A small self-supervised image encoder, trained from scratch.
Model: 32-pixel images, patch size [4, 4], layers 14.
Training: soap at rate 0.001, 7300 steps.
Data: trained on capsule endoscopy frames (Kvasir-Capsule), 42238 training examples, 11.1 epochs.
Rows from block 11 of a small self-supervised image encoder, named by matrix and row number. Rows with one number belong to one neuron. Each number is 128 + 32 x the weight over its row's rms, rounded and kept within 0 to 255. All counts start at 0.
Before each neuron's rows are labels from the 100 images, of 14976, where the neuron reaches its highest value: "strongest on" is what is common among them. Only what is clearly more common there than usual is listed. The data: capsule endoscopy frames (Kvasir-Capsule).
# fc1: MLP up (model.blocks.11.mlp.fc1.weight, 640x320), inputs 0-79
# fc2: MLP down (model.blocks.11.mlp.fc2.weight, 320x640, transposed), outputs 0-79

strongest on: finding: reduced mucosal view
fc1.557 [129 221 129 130 127 127 126 127 118 112 127 130 127  95 124 159 124 116 136 115 116 127 118 127 125 175 130 128 131 128 184 118 131 133 129 128 117 126 130 128  86 145 127 126 130 251 117 126 129 123 121 131 128 136 122 147 128 121 116 131 126 129 131 128 134 116 131 125 112 121  83 132 125 123 116 125 139 115 112 131]
fc2.557 [134 127 129 128 123 133 129 141 130 100 128 129 140 148 128 127 125 113 127 126 134 128 129 128 125   0 131 127 128 132 131 135 131 146 130 128 128 125 128 127 114 128 120 114 129 125 255 122 133 132 117 126 131 135 129 127 144 131  35 127 109 128 130 132 133 132 127 130 123 140 153 153 130 128 119 129 128 128 128 128]

strongest on: finding: pylorus
fc1.281 [ 35 144 134 120 120 109 125 119 121 117 118 131 147 121 129 130 128 121 192 126 128 130 128 127 121 124 128 128 126 195 146 129 131 140 131 123 118 128 112 137 122 129 128 126 170 186 128 132 125 130 133 130 124 142 255 133 126 120 127 188 132 127 126 128 131 122 128 127 126 121 132 128 131 140  20 124  15 251 130 131]
fc2.281 [135 130 128 122 123 126 128 132 128 147 128 130 131 117 128 131 132 130 134 131 129 124 125 128 114 126 127 128 128 110 131 129 132 133 123 130 126 130 127 131 139 128 139 116 125 124 234 128 127 128 126 129 159 126 124 130 134 131 109 128 120 129 132 125 130 126 127 124 132 128 159 127 128 128 125 129 127 131 131 130]

strongest on: finding: ileocecal valve
fc1.490 [ 94 153 128 116 121 126 126 126  83 117  81 132 218 128 130 128 139 114 132 150 118 134 129 129  91   8 121 136 129 123 135 130 147 128 125 127 108 114 147 125 127 133 127 114 126 178 153 107 127 142 136  87 129 126 136 154 105 116 119 135 121 128 125 128 133 128 121 137 124 142 130 110 128 134  59 128 130 255 123 125]
fc2.490 [118 128 129 123 128 125 127 129 128 138 131 129 131 122 128 132 129  69 132 132 129 125 123 128 120   0 118 128 127 125 131 139 124 128 123 127 127 130 128 111 137 128 144 215 125 124 136 128 129 129 127 130 120 123 125 132 133 126 128 128 130 129 130 123 129 121 128 127 131 130 132 128 128 128 126 128 127 129 130 131]

strongest on: finding: reduced mucosal view
fc1.303 [126 226 132 127 127 118 128 225 119 109 128 135 106 121 123 189 128 104 159 112 109 119 117 127 127 148 126 128 133 127 179 117 135 134 131 126 115 126 135 136  76 178 126 125 133 255 111 123 134 132 115 128 128 141  48 163 123 124 118 134 123 133 131 123 136 100 131 127 114 117 123 130 125 127 102 117 139 127 109 129]
fc2.303 [133 128 128 127 120 133 128 139 128 105 128 129 163 140 128 127 124 137 130 124 125 129 112 128 133  56 131 128 128 128 128 144 130 169 137 128 125 125 128 111 122 128 125 130 133 126 255 116 129 128 104 128 134 135 129 127 136 127  91 128 124 128 131 128 135 140 127 130 114 135 142 143 132 128 122 128 128 121 129 127]

strongest on: finding: ileocecal valve
fc1.493 [112 139 125 117 117 128 128 112 112 123  64 129 203 136 132 141 138 120 133 144 118 132 135 128  95   0 122 138 125 127 128 135 138 122 124 119 115 121 167 122 133 117 123 123 126 148 185  97 138 142 130  82 127  61 129 141 110 129 119 134 120 127 128 128 138 112 123 145 134 214 133 111 127 139  66 132 128 255 122 126]
fc2.493 [112 127 130 121 126 125 127 131 128 146 135 129 131 123 128 133 127  53 133 129 129 126 132 128 126   0 123 128 127 118 132 144 121 129 125 127 124 131 128 124 132 128 139 196 125 122 153 129 131 128 126 130 126 123 123 131 126 127 127 127 135 128 129 121 129 121 127 127 129 132 132 130 130 128 127 127 128 127 128 132]

strongest on: finding: pylorus
fc1.487 [ 19 130 133 123 118  69 128 106 124 121 128 122 187 122 128 139 130 125 205 130 127 128 132 128 122 124 130 127 125 189 154 128 133 138 144 122 119 129  70 136 121 129 128 127 163 181 128 135 127 128 131 127 126 144 243 130 126 130 128 132 132 126 126 128 128 130 128 128 126 127 134 130 131 137  84 124  53 255 138 130]
fc2.487 [131 128 128 123 124 126 126 129 128 134 130 129 130 123 128 131 132 135 135 130 130 126 124 128 117 129 127 128 128 125 130 128 129 130 123 128 127 129 128 128 138 128 139 122 126 125 178 129 127 128 126 130 147 126 125 130 132 128 112 128 123 129 131 124 129 124 124 126 132 128 145 127 128 128 127 129 127 129 131 129]

strongest on: finding: ileocecal valve
fc1.429 [  0 167 129 118 129  84 125 123 121 114 128 138 136 118 127 128 135 121 181 136 129 128 135 125 120 128 129 127 130 170 152 127 131 143 139 117 120 127 117 133 127 130 128 125 190 255 127 134 128 124 130 129 126 154 177 129 125 129 125 135 129 124 128 128 132 120 127 124 127 127 121 129 131 142 127 117 133 255 121 131]
fc2.429 [128 130 128 122 126 126 127 132 128 137 130 128 132 121 128 130 129 136 133 130 130 124 127 128 114 127 126 128 128 119 131 129 129 133 123 128 127 129 128 127 135 128 134 114 126 124 148 128 127 128 126 129 139 126 124 130 133 127 109 128 122 129 130 124 131 126 127 124 131 129 155 127 130 128 126 128 127 130 129 129]

strongest on: finding: ileocecal valve
fc1.331 [118 174 129 128 135 130 129 252 130 107 128 134 130 124 127 174 130 126 138 126 127 125 120 125 128 132 127 128 132 121 138 125 133 141 148 120 120 125 127 124 115 163 128 127 130 255 123 127 135 139 128 122 128 155  41 137 121 133 117 136 125 133 130 126 132 115 130 126 124 125 128 131 119 135 115 128 139 125  71 129]
fc2.331 [128 129 128 127 124 130 128 143 128 107 129 129 148 144 128 126 133 135 129 131 127 128 128 128 125 133 132 128 128 159 126 158 127 143 130 128 126 126 128 106 124 129 130 111 131 129 255 126 128 128 105 128 129 135 126 128 129 128  56 128 115 128 129 125 132 134 129 131 127 131 128 129 129 128 123 129 128 127 128 128]

strongest on: finding: reduced mucosal view
fc1.128 [128 131 128 129 127 123 127 148 128 128  93 130 123 136 126 162 129 108 146 121 104 124 116 143 128 158 127 128 138 124 131 123 136 110 121 127 125 130 127 136  53 193 132 128 131 232 103 123 130 130 124  91 130 127 127 180 154 128 124 130 135 137 126 127 130 112 127 136 122 122 129 128 131 128  76 125 128 112 113 127]
fc2.128 [ 88 125 129 127 142 130 128 218 128 121 127 130 155 135 127 127 127 128 133 126 124 128 134 128 127 122 142 128 128 133 128 171 130 155 135 128 124 129 128 116 127 128 144  86 133 127 240 135 128 130 114 129 130 128 124 128 129 136  83 128 126 128 130 129 131 132 124 129 126 133 129 140 130 128 120 126 128 116 129 128]