Rows from block 6 of a small self-supervised image encoder, named by matrix and row number. Rows with one number belong to one neuron. Each number is 200 + 30 x the weight over its row's rms, rounded and kept within 0 to 999. All counts start at 0.
After each neuron's rows are labels from the 100 images, of 14976, where the neuron reaches its highest value: "strongest on" is what is common among them; "patch colour" is the nearest of a few named colours to the mean colour under the peak. Only what is clearly more common there than usual is listed. The data: capsule endoscopy frames (Kvasir-Capsule).
# fc1: MLP up (model.blocks.6.mlp.fc1.weight, 640x320), inputs 240-319
# fc2: MLP down (model.blocks.6.mlp.fc2.weight, 320x640, transposed), outputs 240-319

fc1.351,202,198,195,207,198,207,200,194,190,201,206,0,195,201,211,222,196,188,167,206,198,201,197,199,206,199,205,202,216,201,207,200,199,190,200,205,293,188,200,196,191,210,205,211,210,204,194,201,234,149,199,204,193,200,178,200,201,204,148,185,189,204,287,200,190,177,200,194,219,215,200,199,220,218,182,232,201,191,192,196
fc2.351,196,234,199,80,183,192,203,187,198,210,198,215,179,200,200,199,200,199,201,204,200,201,253,191,169,209,232,207,203,176,201,200,200,215,198,199,197,201,212,193,197,200,200,192,200,210,199,200,204,211,201,204,198,191,201,163,194,207,197,179,196,200,125,203,200,198,194,207,182,200,197,198,200,198,199,196,198,200,200,201
strongest on: finding: ileocecal valve
patch colour: orange

fc1.511,110,200,206,200,208,195,201,195,202,202,233,200,103,185,184,195,184,206,200,199,184,201,196,203,197,201,205,219,204,219,197,200,197,199,192,199,199,207,192,202,199,200,193,189,190,193,205,202,194,217,351,200,220,250,210,210,195,200,275,212,182,200,203,200,197,200,199,199,201,179,261,192,193,69,200,193,202,227,219,191
fc2.511,200,202,207,202,214,198,199,205,203,191,199,202,202,201,200,200,206,200,203,192,198,196,198,204,207,197,135,192,203,193,200,200,201,200,198,202,202,191,144,206,203,204,200,205,200,195,200,199,199,193,200,190,200,174,200,211,201,196,200,203,196,200,257,200,200,201,199,199,205,200,200,201,200,199,202,198,200,189,204,202
strongest on: finding: pylorus
patch colour: orange

fc1.375,207,196,203,210,179,200,200,197,198,206,196,200,204,214,205,202,197,202,201,243,210,160,154,596,202,200,199,197,203,195,191,184,206,214,199,203,172,180,199,221,198,202,212,109,208,202,195,203,198,179,218,200,175,194,216,193,197,181,199,199,193,199,231,171,198,188,200,194,206,226,203,200,205,209,198,203,189,242,202,196
fc2.375,200,211,203,140,185,198,204,194,192,205,198,195,209,200,200,201,195,200,201,188,201,270,183,0,199,200,239,202,202,198,200,200,200,212,207,226,173,202,210,189,197,196,196,194,200,200,200,200,199,213,201,201,205,173,197,196,198,200,194,207,184,200,174,363,200,201,189,287,192,200,198,199,199,194,200,200,199,178,200,208
strongest on: finding: ileocecal valve
patch colour: black

fc1.122,204,201,212,200,206,186,201,196,198,186,205,210,206,202,197,211,200,201,199,199,200,207,186,201,210,196,198,203,205,201,199,198,196,218,199,194,291,134,200,199,202,197,196,171,197,192,203,195,196,183,186,200,208,143,195,202,203,194,186,204,203,205,196,196,199,207,204,200,189,193,191,186,202,271,199,203,203,211,197,196
fc2.122,200,220,200,201,198,201,200,198,198,205,201,199,200,200,200,200,199,200,199,213,202,199,222,200,197,200,218,205,199,192,200,200,200,203,199,201,197,200,203,199,198,200,199,198,200,196,199,200,201,211,201,206,199,0,200,194,199,201,199,176,201,200,200,203,198,203,200,165,192,200,201,200,201,200,200,200,199,200,198,203
strongest on: finding: ileocecal valve
patch colour: black

fc1.365,218,196,184,211,181,201,197,195,193,202,190,202,198,210,212,233,190,175,173,205,199,203,193,198,209,197,198,198,226,194,202,199,201,184,200,204,251,181,210,200,193,206,213,207,210,210,178,201,229,133,194,197,189,206,178,198,224,203,186,161,196,199,215,199,200,185,197,194,201,207,205,197,228,296,188,204,200,177,201,197
fc2.365,200,202,193,127,188,197,203,180,195,201,200,200,190,200,199,201,207,200,201,201,198,206,246,200,172,201,283,204,199,169,200,200,200,204,206,200,189,205,208,198,200,197,200,185,200,209,201,200,205,209,199,207,199,192,200,181,195,209,195,197,201,200,92,198,199,198,221,221,190,201,192,198,200,195,196,201,198,192,199,200
strongest on: finding: ileocecal valve
patch colour: orange

fc1.34,204,190,200,200,194,200,202,194,200,185,187,205,200,234,249,204,196,200,202,196,218,187,201,406,199,201,197,185,207,198,200,203,209,282,192,204,159,178,200,200,202,217,105,167,205,211,193,201,200,194,202,205,190,217,209,155,197,192,197,194,198,196,250,217,236,188,200,206,193,226,262,202,203,222,183,200,199,208,198,199
fc2.34,200,270,198,153,196,197,196,200,189,202,200,135,207,200,200,202,194,200,199,188,200,204,194,0,193,204,311,200,193,193,200,200,200,199,209,231,194,199,228,200,196,199,195,121,195,204,203,201,200,214,200,199,200,199,199,195,198,201,195,197,195,200,0,348,197,207,193,193,203,201,200,198,199,194,200,202,204,194,204,204
strongest on: finding: reduced mucosal view
patch colour: black

fc1.68,208,206,201,202,203,190,199,198,196,191,199,210,205,201,201,209,196,196,75,199,194,203,191,264,216,197,197,202,206,198,196,194,200,209,196,194,242,129,201,198,203,190,192,176,198,189,202,197,192,186,166,200,205,104,195,202,202,192,179,208,203,203,196,195,200,203,207,198,198,194,189,176,201,330,200,201,206,199,200,195
fc2.68,200,208,203,203,197,202,200,198,199,203,201,199,200,200,200,200,200,200,200,205,201,200,217,200,198,200,218,201,199,194,200,200,200,201,200,201,198,200,202,200,199,199,199,202,200,198,200,200,200,209,200,202,200,101,199,198,200,201,199,183,202,200,201,201,200,203,200,199,197,200,200,199,200,200,200,199,199,163,197,204
strongest on: finding: ileocecal valve
patch colour: black

fc1.432,201,200,207,183,201,193,200,200,200,200,204,225,213,184,191,199,205,202,200,197,204,202,201,201,198,205,201,203,195,206,201,208,200,206,193,193,179,238,198,211,201,201,192,195,187,198,217,206,200,205,293,203,207,218,204,176,185,199,222,205,180,199,201,203,202,241,203,205,197,201,349,196,198,146,199,178,201,272,189,201
fc2.432,201,185,209,231,225,203,196,202,188,180,194,197,201,200,200,207,205,200,198,186,200,169,198,211,204,198,193,194,190,148,201,200,200,192,205,203,201,176,194,206,201,200,201,215,200,193,203,199,203,195,200,200,201,205,200,273,202,197,192,202,191,200,194,209,188,202,195,38,202,207,192,200,200,204,199,208,198,200,208,203
strongest on: finding: pylorus
patch colour: grey

fc1.589,188,201,198,199,201,202,205,201,199,198,208,210,197,231,203,200,189,196,200,206,204,199,198,200,204,198,199,198,206,206,199,201,204,198,215,203,222,201,203,227,177,180,203,203,201,198,207,220,251,198,176,195,40,192,205,201,199,220,187,201,201,204,210,183,177,201,227,201,183,199,190,199,198,225,194,199,215,186,199,204
fc2.589,199,196,199,166,195,201,203,193,200,210,199,202,197,200,200,200,202,200,200,205,205,204,266,205,189,207,302,205,193,179,201,200,197,215,200,205,194,125,205,201,197,199,199,202,201,203,200,200,200,228,200,210,198,190,200,173,197,202,196,175,194,200,162,208,199,204,197,198,182,200,198,200,200,192,202,199,199,198,192,173
strongest on: finding: blood fresh
patch colour: pink

fc1.495,273,203,207,201,211,217,187,205,178,197,198,201,194,197,200,199,204,210,197,200,200,217,276,170,211,200,201,195,92,173,201,213,197,231,206,160,196,201,202,194,213,203,281,171,162,199,212,199,194,203,197,200,198,202,200,200,195,203,187,195,203,199,199,208,198,202,196,212,151,175,188,197,188,258,207,153,200,200,200,206
fc2.495,200,241,198,211,189,197,197,189,197,214,203,200,198,199,200,200,200,200,200,262,205,201,231,214,187,210,365,200,191,179,201,200,199,188,200,198,199,216,214,193,196,199,200,201,200,201,200,200,205,228,202,209,195,192,198,176,201,206,200,186,198,200,190,208,201,207,212,201,188,200,200,199,200,198,202,201,200,201,200,202
strongest on: finding: ileocecal valve
patch colour: black