Rows from block 6 of a small self-supervised image encoder, named by matrix and row number. Rows with one number belong to one neuron. Each number is 128 + 24 x the weight over its row's rms, rounded and kept within 0 to 255. All counts start at 0. Numbers have three digits each.
Before each neuron's rows are labels from the 100 images, of 14976, where the neuron reaches its highest value: "top examples" is what is common among them. Only what is clearly more common there than usual is listed. The data: capsule endoscopy frames (Kvasir-Capsule). In brackets: how many of the 100, against the usual share in percent.
# fc1: MLP up (model.blocks.6.mlp.fc1.weight, 640x320), inputs 80-159
# fc2: MLP down (model.blocks.6.mlp.fc2.weight, 320x640, transposed), outputs 80-159

top examples: finding: pylorus (32 vs 3.4)
fc1.340:128127105135137132135138136054135098126124139130135121123235131122122108119126134175123125134126130119087126135155125108129135131117130148135128142144100168139122116124125123129105054127125122119099077126130093101249111132186137139129132129
fc2.340:128131128125141128128128115130133124123127152127132123128123119119123128128127133129107122177122128127104150123135128161128100127145119129205141125136143171141088123135119119128126115146126083128093126125128129120058128128121130124128119128

top examples: finding: ileocecal valve (38 vs 8.8)
fc1.122:128117004125162127137114151226131128118122160130127132116133117123122126123126132130125132127000132159134129116122129138122124125132129149127126129131136189128128128129127126128125126126129155133113246132123124116132129135125127154133132128
fc2.122:128126127128127129129127127128129127127128127128127127130128129130132129128127122128137129115000126126130127127126128127127128128142134126137123129128125029129131125128128129128125132125128136128130132127128128129054129128130127127128132128

top examples: finding: pylorus (25 vs 3.4)
fc1.170:126125027121160121131121129141130155137137158128146202113129131128131123128137124130128126129129128127129170149178098141129128106188128128165131123000127131126127132129131140126076129132128128127174127134125152126132133131127128122132129129
fc2.170:130123128127126129130126125129128128124127128130121120131120139131137129128126123128128129030136126123140121131126128125126129128114122128212117128130128000135135126127129126128122126123125150128134129126128128131137129128138124109127134128

top examples: finding: pylorus (34 vs 3.4)
fc1.349:128123000121165121128127130170138147133136206127127161059127128128136125128135122129117128122135128117166124123168097129128124122119127126130128128000127102124131134128126136129126129082129133128176131130127129140126130140121135127131133128
fc2.349:130124129128126125129127125129125123125127128128121125131124135129143129128129125128136129117134127122134126129126128126125127127114123128167126128130119000133131124127126128128118128124127150128133132128126128131136130128133125126127130128

top examples: finding: pylorus (30 vs 3.4)
fc1.62:124124065124147125129126131128137177146092163128131142022128127124121112123135126137129128149128128133130148139133123141125125118242127100165154121000110130124128132127138135126109127130129125127148128128127162017137130142145127124127140129
fc2.62:130124127128126128130127124130128127123127128129121118131125131130130130128127124128128129000133125123133121128125128125126126127117128126229119128129131000130135123126127127128122129123128149128132129127127128131134129129139125116127131128

top examples: finding: pylorus (26 vs 3.4)
fc1.604:130130131136132128128136129093125105127124123131129122125236128123144118123126139129115123139124130127076132135136121115129136129123127128134127135131111185137110122125128125130109040126120114111041074126131109096255115131183138151128125127
fc2.604:129129128129134131128128123129134130126128137128129115131126122127128129128126127129120125118127128127113133122134128142128128128143135122206133128130133166131105127131127122128153111132129108127072123121125128118095127128123130128129108128

top examples: finding: ileocecal valve (31 vs 8.8)
fc1.538:125124123131137135125134130099141137114113114142123111127129132127128097075128065137133130131185128127119126131139131129129132133112127132188105131032124127129095125122127125148119108119132126130152123125128119153140122142228126124126122129
fc2.538:128135129126126140127129126127118123125127133128135131131128125124028123129129136129127128126000132130116129133133129141125091126149138131145136126126153175129109131128123120129141109130128000128117114135125132121105128128120130131130121127

top examples: finding: pylorus (25 vs 3.4)
fc1.290:128133121128130128128143128076128128123124122128121117125214076124122114122129133131127127134111127124097134133130124120129140130119128129129129132132106148135105123125127124128108080128128128108120048122128119112255118129195130130128115132
fc2.290:128130129128131133128128127126132128127125135128131122130127126128127128127126130130126125129128130127117135126128128138129126127136130127253127128130166174132112127119126122128159120132127000128080129127128128124083127128124130127129126128

top examples: finding: ileocecal valve (41 vs 8.8)
fc1.549:125132086132129129102130113120132128119122127140129126122153130122199114089128085132138131131120127128127187129151123115130135130116127120241128125136128127130112145127126112136126108117126130103244130122128128128164123154147127127127129139
fc2.549:128130133119121133128128116129123122128126130132129127129129128125000124129128141128126124126124133129120134118127129142125064127132138132141131128129138127130118128128125126128130110126128086128123115132126130125111128127125129130128121128

top examples: finding: pylorus (25 vs 3.4)
fc1.570:128132129128122132132156129074127109138126126109124118121138129122132127123126134128114124089127132130101129131136101121130131130181129124131129138128093126137123121125127120128115054127125122122004082106130115070218125117131137126131132129
fc2.570:130128126125145123128129120134136138127128127130130102131046121130121128128128137128125127202126075132099147120152128132127139128129000116157166128125128132129119124128130123129144129149129112128059126124127128123121128128126128093128116128

top examples: finding: ileocecal valve (31 vs 8.8)
fc1.215:128120047126162127137107145255132051131117168129130131049136116127122127127128130130126134126000134172133133123126128136122125125176130177119169130133133249127130128133128093130129128126128127133098157129125130103133130133120129162137144129
fc2.215:128127127128127128129127127129131130127128128128128125130128129130129130128125125127131128112000128127129127128126128127126128130233120127137123129128131016129131125127129128128121129125128136128130132128126128126074128129131127127128134128

top examples: finding: pylorus (32 vs 3.4)
fc1.177:129133130133127139127141077089130131123105120146131123125129128128128111073111135129107136127085127122130129146127132130127128138139131133192091122125141151129108132130139133125128124077133120137115118127082120120129126128107117136128119150
fc2.177:128128128128122134128126123126155128128123140133128127123115126129124126128133125128126132164129118130120123137126128128127132126113122134129124128127130182131108130121138128129127145133128120128136069127179128130128129128143128077128110128

top examples: finding: pylorus (29 vs 3.4)
fc1.411:128128068121145127126127130136134145134132174122164143064127129122131128127128145132128129140128128122130133141169108143119125093207133128126133149000129117124130130129129131126128126124131127128151084135127188042132128128125127128137129129
fc2.411:130124129128127129129127123129126128123128126128122124131128133130129131128127122127128130037133126123137118131125128126126128127110130128194128128129015000131135124125129127128122130123127155128136134128127128132133130128140125124127130128